Rows from block 7, named by matrix and row number. Rows with one number belong to one neuron. Each number is 50 + 10 x the weight over the matrix's rms, rounded and kept within 0 to 99. All counts start at 0.
# gate: MLP gate (model.blocks.7.mlp.gate.weight, 256x128), inputs 0-127
# fc1: MLP up (model.blocks.7.mlp.fc1.weight, 256x128), inputs 0-127
# fc2: MLP down (model.blocks.7.mlp.fc2.weight, 128x256, transposed), outputs 0-127
gate.171:62 43 37 37 30 58 63 53 51 46 71 40 32 46 66 29 48 44 57 52 46 62 33 43 56 60 62 57 57 56 37 46 46 36 67 51 73 64 54 44 39 46 46 46 49 64 46 33 46 41 57 43 45 55 50 46 41 70 40 41 51 66 58 59 42 39 51 37 48 57 56 44 55 63 52 60 51 56 37 48 57 31 55 45 47 51 49 81 57 35 67 47 62 53 60 44 56 50 52 71 38 52 57 46 52 62 46 40 39 53 51 41 59 38 45 43 55 30 57 66 56 39 51 48 39 57 53 43
gate.173:39 28 62 46 47 63 37 68 47 46 31 60 41 36 67 53 19 53 52 35 36 61 27 53 55 54 43 38 50 53 47 37 38 50 48 55 27 66 47 53 43 48 46 57 44 46 45 52 51 55 50 49 32 48 58 26 58 59 38 39 51 55 57 44 46 57 62 43 59 42 25 55 50 30 18 35 52 57 66 62 48 42 56 44 57 58 33 33 52 35 68 26 45 47 56 22 44 60 53 48 49 55 36 47 50 67 46 39 59 35 49 37 50 45 68 54 56 46 57 34 43 35 41 67 46 45 61 68
gate.174:62 66 63 56 41 40 23 55 47 58 49 67 63 48 41 40 42 48 61 74 37 50 52 59 47 78 56 62 75 46 57 51 61 40 42 38 49 26 52 38 40 61 57 56 42 39 61 50 59 67 42 60 48 52 42 46 45 63 37 48 57 45 51 54 54 50 44 57 28 39 42 53 57 58 50 61 56 38 43 58 55 56 40 42 51 39 59 39 51 35 59 27 58 51 47 33 55 50 41 37 52 46 44 48 66 65 53 65 53 58 59 44 33 34 49 49 49 54 36 41 55 39 50 64 49 31 66 59
gate.175:65 60 30 59 40 40 58 58 59 74 57 52 41 58 35 45 73 33 44 54 52 54 65 37 38 52 41 33 49 48 30 55 66 49 44 41 52 42 57 32 57 46 49 61 63 52 54 68 55 60 79 54 40 58 54 47 61 53 42 47 50 67 48 49 65 25 44 62 48 54 36 56 41 58 22 64 39 48 58 54 38 48 65 60 67 53 47 46 62 56 43 51 73 54 31 53 50 30 55 61 36 50 54 49 36 51 41 44 48 49 37 33 52 60 44 33 43 53 53 47 53 43 38 65 42 45 67 40
gate.176:52 54 42 46 52 54 40 51 54 56 57 57 49 48 62 49 64 46 36 56 54 36 38 50 51 51 55 66 40 50 49 61 52 37 37 41 44 50 43 39 41 63 40 54 23 44 43 63 68 57 36 40 39 51 71 51 58 55 54 36 47 63 47 57 52 49 54 50 65 36 55 37 47 51 55 48 61 54 48 35 46 27 44 68 60 40 54 66 30 45 49 65 52 63 52 55 55 31 46 35 61 59 70 48 43 53 49 66 31 58 56 26 64 39 70 37 54 54 56 63 69 55 38 42 63 61 68 46
gate.178:54 22 68 63 49 46 42 57 41 75 44 53 65 71 68 71 45 33 57 44 63 50 47 62 50 40 58 47 57 42 30 60 57 47 53 40 54 44 47 68 58 42 46 46 62 45 69 50 59 53 43 57 59 39 37 31 61 55 50 54 43 42 49 45 27 59 46 69 50 66 44 66 55 57 33 52 46 60 47 59 25 41 41 42 52 51 49 56 44 39 50 35 52 60 60 52 71 57 48 34 62 39 55 39 39 45 40 81 49 35 51 41 44 41 46 36 47 51 49 57 50 43 42 35 55 46 50 65
gate.179:46 37 60 26 48 36 49 45 54 63 65 68 54 44 44 38 50 45 59 56 39 59 46 58 30 43 54 60 45 35 54 40 39 76 41 51 74 33 53 50 51 43 41 61 47 38 50 51 58 31 47 56 59 53 59 45 42 61 53 49 52 44 61 43 36 54 56 57 55 63 41 50 51 40 45 41 57 53 49 60 49 58 52 50 58 59 47 55 34 36 57 69 67 43 74 50 44 63 49 33 42 42 28 62 44 63 50 47 34 50 51 48 38 51 48 51 56 57 52 68 69 33 35 66 68 45 40 65
gate.181:46 47 49 48 43 55 30 49 64 47 54 47 46 47 43 55 64 48 42 64 38 37 42 32 50 58 50 37 50 54 49 53 41 42 40 36 61 51 35 50 64 45 51 44 48 56 24 40 48 41 65 33 46 36 46 38 51 54 54 32 48 37 37 45 58 42 38 55 66 56 39 55 47 43 31 41 39 38 42 56 40 56 67 61 46 47 47 51 35 43 59 53 61 54 42 33 54 53 51 45 70 56 41 45 34 49 51 55 46 57 50 62 50 63 46 59 37 53 63 53 54 41 49 47 40 60 34 61
gate.182:63 61 52 59 39 52 51 47 51 52 68 52 49 55 50 46 52 48 59 54 54 53 68 43 33 61 55 35 48 48 42 49 49 50 51 30 54 70 53 48 41 44 65 48 46 52 51 37 45 58 41 56 60 55 52 41 49 58 52 39 61 34 41 45 51 43 46 61 62 50 48 60 52 47 39 71 61 58 51 44 37 30 37 52 56 39 50 66 46 36 45 39 43 58 42 62 52 64 53 39 49 49 59 55 64 54 70 54 60 55 41 49 43 45 49 40 54 64 55 58 47 44 45 43 47 45 59 48
gate.183:51 44 39 66 41 46 54 67 42 60 46 60 34 47 57 46 57 53 46 64 41 59 51 36 41 51 48 48 27 44 40 48 54 44 34 51 53 49 45 63 46 61 42 38 40 61 43 50 54 38 47 31 60 44 51 58 51 58 42 40 52 54 59 48 61 34 53 47 58 48 60 47 56 34 66 67 43 47 48 69 54 58 52 66 62 50 32 49 53 57 42 37 68 48 46 46 58 43 52 53 37 54 49 32 44 43 56 54 51 42 56 53 36 39 40 56 38 44 43 49 54 49 56 70 46 55 36 57
gate.184:58 60 44 45 58 43 54 50 64 78 54 63 45 61 67 57 43 43 48 41 56 58 38 60 35 26 52 48 27 65 46 68 57 51 42 50 49 48 42 42 55 57 44 64 54 43 44 46 34 58 57 57 49 54 38 34 43 55 41 47 56 50 51 58 65 54 47 42 50 62 41 45 38 49 46 60 65 53 46 56 48 49 52 63 41 51 51 47 43 53 44 42 49 31 62 39 27 37 32 68 67 37 44 75 35 57 72 51 52 59 44 44 38 57 38 62 50 67 56 55 53 48 59 39 59 45 59 50
gate.185:60 44 57 44 67 46 52 45 62 64 30 50 43 48 49 56 40 45 72 57 38 51 52 61 62 59 60 48 43 45 52 49 52 32 51 50 39 64 56 59 40 56 54 64 44 66 57 42 55 48 41 49 47 45 61 42 59 77 37 42 42 39 59 47 49 54 23 47 59 39 65 50 37 58 48 54 44 40 51 53 58 44 47 53 50 55 55 58 57 56 42 55 40 45 59 51 47 41 30 42 63 58 46 44 61 61 60 43 36 59 46 59 51 62 41 70 42 69 52 51 43 57 48 69 47 53 33 33
gate.186:42 51 57 64 64 52 49 52 59 58 49 25 34 52 63 62 49 53 44 61 52 67 55 59 76 38 68 46 46 50 55 49 61 41 57 53 43 70 50 57 40 38 20 31 53 55 48 42 57 68 45 52 41 52 44 53 53 41 49 50 66 45 51 62 25 45 33 56 63 34 50 52 57 42 44 39 40 64 56 33 47 43 47 64 47 41 49 32 71 24 43 43 50 42 44 54 42 54 63 23 54 44 32 45 45 37 46 48 54 47 62 53 50 34 53 29 39 57 58 48 54 57 55 38 60 60 55 43
gate.187:39 66 61 46 57 56 66 54 60 43 46 49 60 49 37 51 44 71 43 46 55 49 53 61 44 37 52 47 38 54 45 56 38 47 54 50 42 41 47 63 30 40 67 45 53 48 43 47 26 60 51 38 41 43 49 38 51 69 48 44 65 45 51 44 44 34 32 70 53 37 50 40 46 48 53 46 35 52 61 51 62 51 38 53 53 50 53 41 61 23 37 45 41 51 49 54 65 67 50 60 81 34 51 46 58 50 51 38 61 46 42 45 47 63 50 37 29 47 52 39 60 43 62 52 58 36 46 53
gate.188:55 39 41 69 63 45 39 50 39 37 59 53 45 57 53 40 57 46 61 66 54 45 56 46 39 37 58 53 55 23 55 59 64 40 39 48 59 54 28 45 47 63 40 45 58 47 55 50 47 50 50 59 59 52 39 47 62 41 45 58 47 39 43 41 48 45 55 65 47 53 58 60 41 42 46 43 70 44 61 51 40 47 64 41 54 42 52 57 64 41 32 45 57 56 37 65 53 59 38 37 34 44 39 57 61 49 47 73 51 55 61 53 49 74 50 44 39 57 34 34 58 50 42 58 38 40 49 64
gate.189:60 50 56 56 68 53 58 59 55 60 57 48 64 53 60 60 58 50 69 43 61 47 54 53 55 43 44 42 54 39 50 42 53 59 50 59 60 68 36 59 43 55 41 57 53 45 44 38 43 37 58 47 62 42 52 59 56 53 42 46 36 68 49 53 39 62 57 59 48 45 50 52 45 64 48 44 43 44 31 39 35 50 60 57 54 56 49 28 46 50 56 57 44 35 50 32 50 56 67 57 42 40 46 30 32 61 53 58 53 46 32 35 66 55 48 42 36 52 32 57 59 54 50 28 42 40 53 46
gate.190:34 52 43 63 42 50 43 49 43 47 34 35 53 52 60 31 43 45 50 65 51 58 47 36 59 57 58 36 45 47 62 29 45 54 49 52 53 52 54 46 70 56 65 40 38 63 61 58 65 52 24 55 59 48 54 45 69 38 60 41 48 58 53 43 43 72 61 39 74 36 59 44 39 54 54 47 58 41 41 55 47 61 53 54 60 39 52 50 46 60 63 42 72 47 39 43 47 42 51 30 60 43 53 49 51 42 48 54 56 43 37 41 35 61 33 45 47 75 34 47 35 56 66 40 52 42 32 60
gate.191:54 60 68 36 41 60 39 71 54 71 44 41 61 68 47 64 71 49 46 31 64 50 54 54 67 56 64 57 49 49 51 58 59 40 67 40 58 37 47 38 41 53 45 62 68 54 45 59 44 53 41 40 50 50 56 34 48 59 41 60 47 59 53 48 52 39 42 53 49 58 72 35 31 34 40 51 62 57 53 53 44 41 37 56 46 25 57 63 54 51 65 51 46 41 66 35 34 48 44 53 56 56 43 35 45 38 54 54 28 57 52 49 70 40 58 44 48 48 52 45 57 47 51 55 47 41 49 52
fc1.171:39 46 65 69 51 64 52 55 59 50 43 61 59 60 48 74 55 55 59 57 29 53 48 39 48 56 61 38 39 40 59 56 56 59 52 34 34 59 38 32 47 59 49 52 65 33 49 41 52 55 62 38 48 41 46 42 63 51 41 59 47 48 41 54 48 57 50 70 42 56 53 41 55 46 42 60 52 31 45 46 51 50 49 42 66 46 50 41 61 37 44 32 50 34 59 56 48 56 56 42 53 65 48 51 41 48 64 50 41 35 63 52 53 41 55 56 35 45 58 38 53 52 44 54 63 49 36 40
fc1.173:60 39 55 46 64 37 42 47 53 51 43 65 38 36 55 64 60 44 44 75 60 49 36 31 43 49 58 32 45 52 47 49 72 49 34 50 51 58 44 60 52 52 54 60 60 45 57 51 53 73 51 56 53 57 63 25 13 38 53 48 52 38 61 42 60 47 50 52 37 45 42 51 27 43 38 47 45 48 63 58 48 45 84 46 51 39 44 62 52 67 34 63 27 61 15 38 37 66 50 48 78 55 51 43 47 45 61 61 27 46 44 54 55 61 61 36 62 51 48 53 37 50 36 49 57 37 52 53
fc1.174:69 52 53 36 55 39 42 40 51 64 62 47 54 50 57 64 52 47 47 43 42 35 51 40 55 73 50 37 44 58 38 44 65 55 51 48 36 62 50 43 43 58 57 47 45 48 56 50 49 41 39 57 54 54 23 51 46 49 50 64 54 50 59 67 51 52 69 62 51 49 51 40 54 65 55 58 56 50 60 41 61 25 56 58 51 45 61 47 53 58 42 38 67 63 37 58 49 65 47 42 44 62 55 52 33 34 43 34 38 56 46 42 43 19 56 44 43 49 48 54 76 39 40 56 43 69 44 36
fc1.175:41 49 64 39 59 54 40 65 28 43 22 47 66 60 56 60 75 58 73 38 55 61 50 32 51 56 43 67 59 37 54 46 68 44 47 54 35 64 43 60 40 49 62 52 32 49 36 52 42 44 65 33 57 52 45 58 53 35 32 35 66 44 54 37 61 51 47 30 56 60 44 63 53 56 60 49 47 32 33 44 63 46 43 42 49 51 43 71 36 45 29 45 45 65 35 63 47 36 60 42 62 46 60 48 51 47 46 70 57 53 61 37 56 68 32 50 44 46 51 71 58 51 56 48 54 60 38 48
fc1.176:37 49 36 54 50 64 62 74 43 63 46 41 49 47 49 57 46 62 70 63 51 74 53 59 36 56 47 57 53 36 50 51 59 43 45 37 46 40 50 38 45 36 37 51 44 47 52 52 56 60 48 48 41 62 36 54 54 54 57 52 50 32 34 27 65 51 51 48 55 58 65 46 71 43 57 54 45 50 42 38 62 39 52 63 57 37 47 52 51 38 32 51 44 41 41 52 46 43 26 50 74 49 69 54 59 56 48 39 62 56 29 57 42 52 53 46 50 39 46 40 55 63 56 42 46 65 67 52
fc1.178:58 57 30 53 38 42 74 54 44 60 56 49 45 53 70 33 36 56 68 52 71 45 68 52 47 40 44 49 36 84 51 53 47 55 44 14 47 52 42 55 49 39 42 55 35 47 52 48 38 29 49 67 60 51 66 48 41 65 52 44 57 53 53 51 66 42 54 42 39 42 44 58 42 70 56 42 44 58 55 40 55 63 59 44 40 59 61 57 49 58 36 59 52 64 67 50 44 51 50 50 55 50 51 25 65 48 41 52 36 41 57 64 53 51 58 48 42 69 58 52 46 40 54 60 45 58 50 51
fc1.179:45 56 55 43 48 27 47 46 40 55 35 54 43 58 56 51 66 55 60 49 60 71 57 45 51 55 50 45 73 43 70 41 49 58 42 51 44 49 52 38 54 41 44 26 41 43 44 44 66 41 41 71 34 50 66 54 44 41 51 45 57 40 71 48 50 52 79 28 56 33 45 54 47 43 48 46 51 64 48 34 65 48 40 58 53 64 61 54 59 37 47 51 60 54 51 39 35 45 52 40 41 48 52 43 72 53 40 47 37 43 43 51 61 28 55 49 53 53 66 46 41 52 39 58 49 57 37 56
fc1.181:48 46 75 56 38 47 57 42 45 62 39 34 55 54 45 51 59 43 56 47 63 49 48 67 48 53 54 49 69 40 43 54 52 30 53 56 58 53 75 58 54 57 61 42 53 58 50 47 45 53 46 57 37 44 40 59 34 48 49 52 55 64 29 53 67 54 41 55 56 50 46 44 47 80 47 33 61 58 63 62 38 52 59 63 55 53 48 59 37 38 34 44 70 47 55 44 41 56 42 65 45 33 49 35 45 49 66 69 52 47 52 55 41 59 26 41 51 63 60 57 61 43 47 49 47 52 55 47
fc1.182:44 40 57 58 49 50 49 53 41 45 42 51 50 65 45 47 62 44 51 40 58 60 41 42 51 54 60 40 53 60 61 66 34 64 50 36 55 42 32 45 64 41 47 47 63 31 60 49 49 58 53 51 50 41 49 47 47 39 48 39 60 60 45 67 68 53 44 44 50 60 52 49 52 46 41 40 48 52 36 55 55 61 52 45 59 63 62 52 59 49 47 64 51 61 56 55 50 66 59 61 50 43 48 47 38 47 40 52 59 28 52 70 58 46 51 53 47 61 47 39 53 50 42 38 61 46 49 52
fc1.183:32 58 41 40 68 66 53 50 54 59 44 59 46 52 42 47 53 61 45 48 47 49 61 40 50 49 39 56 51 36 58 39 50 42 58 51 33 56 40 39 40 51 53 56 46 53 55 50 50 47 50 57 51 37 49 69 59 71 57 55 52 55 45 32 40 44 31 47 69 58 49 39 49 51 52 58 61 77 41 55 62 56 35 54 69 37 36 46 45 52 31 56 56 34 64 46 59 42 63 44 65 52 46 61 58 48 59 59 53 42 40 35 45 48 40 41 51 41 51 43 57 54 40 50 49 49 47 64
fc1.184:38 54 58 53 43 56 45 61 44 34 59 66 61 40 43 66 54 52 49 80 46 52 75 35 57 51 69 61 48 57 53 05 54 47 34 36 57 59 49 53 50 43 56 41 42 54 42 48 51 31 48 56 59 58 55 41 47 44 41 45 42 50 35 40 57 52 58 57 54 61 63 42 51 55 62 72 53 51 58 53 49 48 38 48 50 39 52 63 38 40 44 69 26 39 55 54 55 58 50 52 40 35 43 53 57 50 63 60 41 52 52 50 41 65 55 46 48 40 47 49 68 35 60 40 38 50 54 55
fc1.185:36 61 47 48 41 49 38 49 46 41 61 43 57 66 58 44 70 57 44 36 60 57 63 51 61 56 49 49 56 52 37 64 57 72 44 41 56 42 62 45 52 34 45 46 61 41 50 59 67 51 46 59 45 50 50 32 48 35 57 45 35 62 39 58 73 46 66 45 38 50 60 47 50 51 53 37 48 43 55 47 57 63 46 68 44 37 40 48 49 43 64 44 42 49 58 63 48 45 63 68 46 41 45 64 46 46 51 55 51 70 63 43 28 46 39 37 61 46 55 53 42 40 46 53 60 34 47 61
fc1.186:45 36 51 62 47 52 32 62 47 63 44 33 45 48 56 60 58 26 61 42 70 40 55 53 60 61 49 37 55 41 18 44 56 54 54 44 46 50 29 43 54 66 42 49 48 24 43 40 54 55 53 62 56 61 49 63 59 55 47 43 53 66 49 64 59 40 60 39 59 65 65 55 59 53 56 53 50 40 40 28 57 72 60 55 46 64 53 56 52 61 49 72 49 56 47 39 40 43 38 51 34 68 44 33 52 70 48 68 49 53 43 31 61 30 46 53 44 37 50 49 51 60 40 46 46 50 63 51
fc1.187:45 54 57 61 52 52 53 63 62 54 70 45 64 66 65 39 60 65 39 42 58 41 53 54 75 43 65 72 33 61 60 55 49 31 51 68 52 47 47 59 29 44 39 45 59 43 52 47 48 70 25 49 37 54 46 64 52 55 46 42 57 51 48 42 50 47 56 62 59 49 51 37 60 54 47 51 46 52 63 25 64 55 50 40 41 37 49 35 40 46 42 37 38 68 51 52 59 46 48 55 64 41 52 46 55 30 45 41 59 65 56 52 44 54 73 54 45 44 49 59 45 59 47 45 62 60 62 44
fc1.188:47 55 48 67 47 57 35 61 43 73 60 57 33 50 58 45 54 43 59 43 45 45 43 57 53 65 48 67 55 46 56 44 75 46 40 43 66 55 46 47 55 60 53 41 47 46 46 56 58 48 45 38 54 50 60 54 53 57 52 47 47 62 45 42 55 44 49 58 66 48 37 37 47 42 57 47 59 36 71 45 48 42 63 55 63 40 49 35 39 54 59 46 55 58 50 56 52 50 31 34 38 45 57 48 51 59 49 47 35 60 69 34 64 57 38 64 48 68 55 58 48 62 31 58 32 60 47 42
fc1.189:41 62 66 46 39 48 45 43 45 48 51 51 56 47 49 52 52 63 61 42 66 57 33 59 31 38 33 37 55 59 46 50 50 58 50 72 42 53 43 37 46 39 54 44 53 54 43 44 37 56 54 36 62 55 49 59 48 60 44 41 54 50 47 41 51 28 49 48 53 38 41 38 55 44 37 52 50 42 56 60 43 44 44 54 48 45 59 57 66 52 38 79 48 36 43 61 52 38 71 59 49 43 48 54 44 46 58 60 45 40 32 49 53 49 58 48 62 52 50 68 34 53 52 47 51 42 52 58
fc1.190:59 62 37 58 49 48 50 49 49 56 45 50 53 25 48 47 62 50 58 65 27 62 39 35 53 57 32 58 42 54 50 41 53 47 49 62 59 62 56 32 46 51 45 55 59 62 47 55 63 52 53 42 43 68 56 66 42 69 42 70 67 42 64 58 48 74 62 68 49 45 43 66 63 52 53 50 62 64 63 54 46 60 53 39 37 45 47 53 53 44 44 48 43 42 64 42 50 49 56 28 36 52 44 55 54 51 52 47 42 49 39 51 46 46 57 30 55 57 65 18 61 24 52 58 45 47 69 57
fc1.191:39 43 56 53 49 47 46 61 42 44 45 50 40 48 42 50 55 48 53 55 62 43 55 52 25 67 39 53 60 55 63 57 37 56 56 64 54 54 40 66 44 40 51 34 53 40 42 44 49 56 60 31 53 36 53 67 30 44 74 47 47 63 64 54 30 50 42 40 48 51 52 54 63 66 46 51 49 58 46 54 63 53 52 55 57 59 69 35 35 63 23 54 45 51 37 58 60 47 53 51 42 25 57 51 59 51 51 38 49 60 59 38 45 57 61 59 46 51 56 59 61 48 58 38 31 57 73 59
fc2.171:84 49 51 57 62 60 62 58 59 44 62 57 57 54 57 55 50 63 31 27 57 61 35 49 60 53 48 53 57 37 41 37 52 63 41 57 36 37 69 38 39 39 54 49 59 56 39 37 40 64 73 38 50 60 49 56 45 59 62 38 61 55 66 55 57 58 38 53 39 60 59 52 31 34 62 53 52 50 49 55 44 61 47 49 56 71 42 61 62 57 49 58 47 48 40 53 59 59 52 60 37 70 49 41 46 53 64 56 32 47 42 39 42 48 42 51 58 60 52 50 42 47 56 77 47 53 47 56
fc2.173:28 42 44 44 63 56 57 82 43 37 61 44 41 63 42 53 69 47 45 59 63 50 35 47 49 31 45 71 62 77 46 46 64 73 54 44 47 33 50 50 50 49 38 47 43 52 40 50 31 43 64 27 55 36 53 35 58 42 30 36 60 57 51 57 53 42 36 60 50 42 40 35 26 49 50 48 40 39 41 39 45 55 34 49 51 46 58 56 32 52 43 48 41 20 51 45 53 52 50 47 50 44 37 34 49 31 47 67 56 56 59 41 60 29 42 37 43 35 44 57 51 40 55 35 42 39 50 57
fc2.174:47 48 55 64 56 39 43 35 40 43 43 39 58 62 60 40 57 66 61 40 44 55 59 69 52 57 71 44 58 45 43 34 54 60 53 53 38 65 53 61 43 48 41 41 45 36 66 16 39 59 46 52 62 56 56 50 57 86 48 69 64 62 29 52 35 58 47 83 46 42 44 40 57 48 53 41 34 49 48 43 45 42 44 48 34 57 41 36 49 48 52 55 45 49 62 59 34 41 42 57 47 41 63 57 53 46 47 35 43 51 57 59 58 40 53 55 50 55 55 52 43 56 47 51 54 43 33 48
fc2.175:51 35 41 49 56 64 59 32 51 45 46 74 59 31 66 49 48 41 39 56 47 37 48 47 48 60 50 38 60 68 61 41 46 59 45 54 71 38 51 52 39 42 61 58 57 61 35 74 38 54 43 47 54 49 58 50 39 67 34 55 65 64 20 48 77 66 39 74 44 52 49 31 47 50 38 42 53 61 67 63 41 52 42 53 44 43 36 48 44 54 69 34 47 43 38 44 54 33 36 68 52 46 43 49 51 71 56 61 37 47 42 46 41 43 56 43 57 59 49 45 60 52 65 66 69 45 62 52
fc2.176:51 52 53 50 39 73 34 59 51 37 42 59 60 48 69 68 59 53 54 35 48 61 49 34 46 44 39 56 49 53 42 49 46 68 47 57 58 51 38 34 57 33 47 29 39 41 41 48 57 49 42 50 61 41 52 50 53 41 45 60 61 49 54 50 55 71 64 52 48 60 41 59 59 55 58 46 40 37 63 52 54 46 47 35 35 38 37 49 45 43 41 44 54 39 42 38 60 41 60 34 52 48 43 47 39 60 55 33 56 75 42 40 54 37 41 46 61 39 59 53 36 58 54 51 51 55 61 50
fc2.178:61 47 31 42 54 63 75 57 70 52 71 24 39 53 71 59 47 43 53 52 68 53 54 43 56 53 78 38 56 54 58 55 53 32 47 63 65 58 50 37 43 57 59 43 57 43 50 51 40 58 47 55 52 44 52 56 61 32 55 65 50 40 52 45 58 59 66 59 50 62 34 53 45 55 42 59 59 62 61 40 30 49 60 62 44 53 49 52 32 39 51 56 80 50 52 48 57 51 36 50 41 39 52 42 37 62 54 54 51 59 61 40 54 36 47 61 52 36 72 49 40 63 75 53 50 34 35 52
fc2.179:48 35 60 54 56 32 42 45 53 78 46 48 47 53 46 43 40 43 55 48 52 52 57 53 36 64 51 54 59 58 50 56 34 35 54 76 50 50 42 52 60 57 56 57 48 48 67 58 47 43 64 53 65 66 53 41 44 38 69 55 56 46 55 66 45 39 44 51 49 48 37 41 55 59 41 53 70 44 54 63 57 40 40 55 49 48 39 49 46 53 47 47 56 75 43 37 52 40 47 60 43 46 32 59 62 59 53 57 70 62 56 62 59 46 45 51 40 69 28 49 49 49 48 44 42 49 55 54
fc2.181:48 62 44 60 48 45 68 60 41 50 28 57 46 36 56 50 50 40 73 59 56 48 34 45 54 62 31 51 49 57 54 59 55 64 56 58 46 52 58 40 47 58 46 43 40 42 37 60 72 55 43 73 46 58 52 55 63 50 47 64 59 34 73 54 54 57 59 47 37 58 54 34 51 45 55 53 45 54 45 58 51 57 55 65 57 39 40 64 50 56 59 54 62 59 46 57 50 63 47 47 43 54 46 59 34 44 54 42 54 29 52 48 55 40 35 54 38 50 53 52 31 51 62 61 66 68 50 44
fc2.182:54 40 55 54 47 44 53 62 55 47 58 51 45 69 46 53 57 53 42 60 48 62 50 41 46 53 39 48 56 37 66 43 49 61 52 50 53 36 53 39 62 59 46 62 47 40 50 58 51 50 61 52 40 41 56 44 56 54 42 59 49 35 58 50 40 26 50 50 37 54 52 57 55 64 45 46 52 56 53 57 30 37 35 68 38 49 57 37 56 54 64 44 50 50 45 51 57 40 54 52 53 44 62 52 52 45 50 64 41 43 52 55 60 31 46 62 55 53 64 59 49 43 79 68 57 56 55 58
fc2.183:49 66 43 49 68 68 42 51 44 26 26 52 44 48 61 49 48 51 42 36 38 56 44 46 59 48 48 44 36 41 60 56 50 59 53 45 61 55 54 42 51 53 49 50 70 30 45 48 54 63 50 44 49 52 56 68 57 58 51 76 48 48 49 59 51 37 48 51 54 43 52 41 58 53 62 37 44 55 53 56 52 58 46 46 49 49 60 50 46 39 45 61 53 51 32 49 37 53 48 48 53 58 39 38 50 40 52 44 50 55 68 44 38 54 40 58 41 37 55 50 70 46 51 25 67 46 52 43
fc2.184:59 58 60 50 57 46 41 40 63 38 59 55 52 54 38 59 38 38 45 43 31 51 54 53 56 33 63 48 64 58 39 34 63 43 55 47 39 47 47 53 57 42 53 47 47 25 61 42 62 56 45 58 49 80 59 56 65 42 46 49 55 34 55 55 49 49 68 53 49 31 64 34 47 56 60 48 44 58 62 48 42 63 43 33 62 55 45 14 46 42 63 42 53 41 45 49 36 41 62 46 51 39 69 40 54 70 53 45 55 39 49 59 32 42 58 64 43 49 61 41 58 59 51 62 69 50 42 49
fc2.185:70 55 47 45 53 49 41 51 47 55 46 41 34 47 52 54 53 37 56 54 54 39 33 67 58 65 37 49 66 46 61 63 44 42 52 29 60 56 39 36 59 49 50 43 49 40 54 52 59 54 55 66 61 52 60 50 60 45 52 60 42 47 73 51 49 64 49 48 44 39 55 27 42 32 73 54 55 53 58 47 40 40 30 48 55 63 49 37 46 37 54 58 50 70 60 49 42 50 43 46 48 49 45 53 64 60 41 41 42 57 50 30 41 61 46 43 54 51 71 43 49 58 56 54 59 38 63 40
fc2.186:56 48 56 39 34 57 68 65 46 53 50 37 32 42 45 72 64 73 57 37 61 61 71 58 59 61 47 36 66 46 36 54 49 50 51 39 53 48 45 49 44 29 35 59 39 65 44 57 41 65 32 54 57 41 42 66 81 45 46 47 57 47 54 45 52 43 75 41 59 54 54 61 56 44 47 58 35 38 40 40 32 50 49 39 33 57 74 79 57 53 34 55 43 50 33 38 44 60 33 69 48 40 35 67 43 48 40 61 44 40 34 53 60 59 45 63 50 39 52 43 48 60 45 48 58 48 42 30
fc2.187:58 47 48 53 61 35 44 57 58 32 64 24 61 68 46 47 50 42 63 58 51 44 49 41 51 36 57 51 60 49 44 47 40 53 53 58 41 39 61 67 39 61 57 33 69 53 52 48 43 51 46 51 50 54 53 57 53 58 43 41 54 40 81 49 55 59 33 52 46 48 38 35 45 41 52 55 54 58 38 36 42 51 42 46 63 39 34 47 49 48 44 32 54 68 57 54 39 46 62 54 44 45 57 53 41 47 70 45 74 64 39 31 53 41 60 41 50 54 33 64 58 48 38 57 50 58 44 53
fc2.188:57 54 59 30 37 60 39 65 42 60 26 61 51 60 53 58 61 34 67 50 56 39 58 41 56 42 61 62 59 64 40 57 57 60 52 52 69 54 59 53 44 40 49 51 53 41 45 41 60 64 46 50 45 42 59 54 74 43 57 62 44 62 38 34 65 32 44 40 50 60 46 69 56 45 37 40 60 41 67 56 49 42 61 39 74 58 55 41 37 55 45 59 59 60 53 61 61 47 42 40 65 55 55 50 41 54 40 53 45 35 50 46 48 49 38 55 48 44 40 29 44 51 51 61 51 37 34 49
fc2.189:53 55 48 52 44 66 71 48 40 49 51 61 62 55 54 51 63 45 50 56 56 57 40 56 40 57 53 45 44 51 44 53 60 39 61 41 37 50 42 44 55 61 57 25 51 50 47 46 44 68 33 52 47 45 53 55 46 38 70 48 31 34 42 52 50 36 59 72 60 49 49 40 44 46 51 48 44 47 55 62 64 41 33 55 45 51 59 48 41 39 56 44 34 51 62 37 44 41 57 52 58 54 54 40 59 47 35 62 54 65 53 53 54 47 60 43 53 48 38 34 56 49 43 61 49 44 45 30
fc2.190:53 33 51 50 67 58 46 53 39 39 39 52 50 51 58 57 64 41 57 30 50 44 50 51 42 66 57 52 70 53 51 42 43 58 64 42 67 48 52 29 38 62 42 55 59 63 37 35 48 59 38 42 70 42 66 35 65 46 53 34 55 47 45 78 61 54 73 38 45 44 46 42 61 49 57 50 43 51 48 68 62 58 60 53 44 64 50 30 46 64 39 55 69 59 47 45 30 44 55 39 44 42 60 31 55 49 70 59 56 36 58 76 39 56 53 51 54 68 59 36 58 52 53 55 58 51 55 64
fc2.191:38 63 56 49 51 57 46 36 32 58 60 50 59 51 61 45 48 49 62 55 46 53 49 38 52 66 54 50 52 42 56 33 62 53 20 37 58 44 42 32 50 44 48 54 58 43 62 58 74 60 51 51 42 64 50 45 41 57 61 52 71 38 40 53 45 57 58 39 38 81 36 47 68 50 45 41 44 42 52 44 75 47 59 45 52 55 49 64 40 54 49 41 32 42 36 63 31 43 40 37 42 62 42 59 45 34 48 42 59 58 23 29 34 41 60 57 62 45 50 66 53 44 28 43 51 54 52 46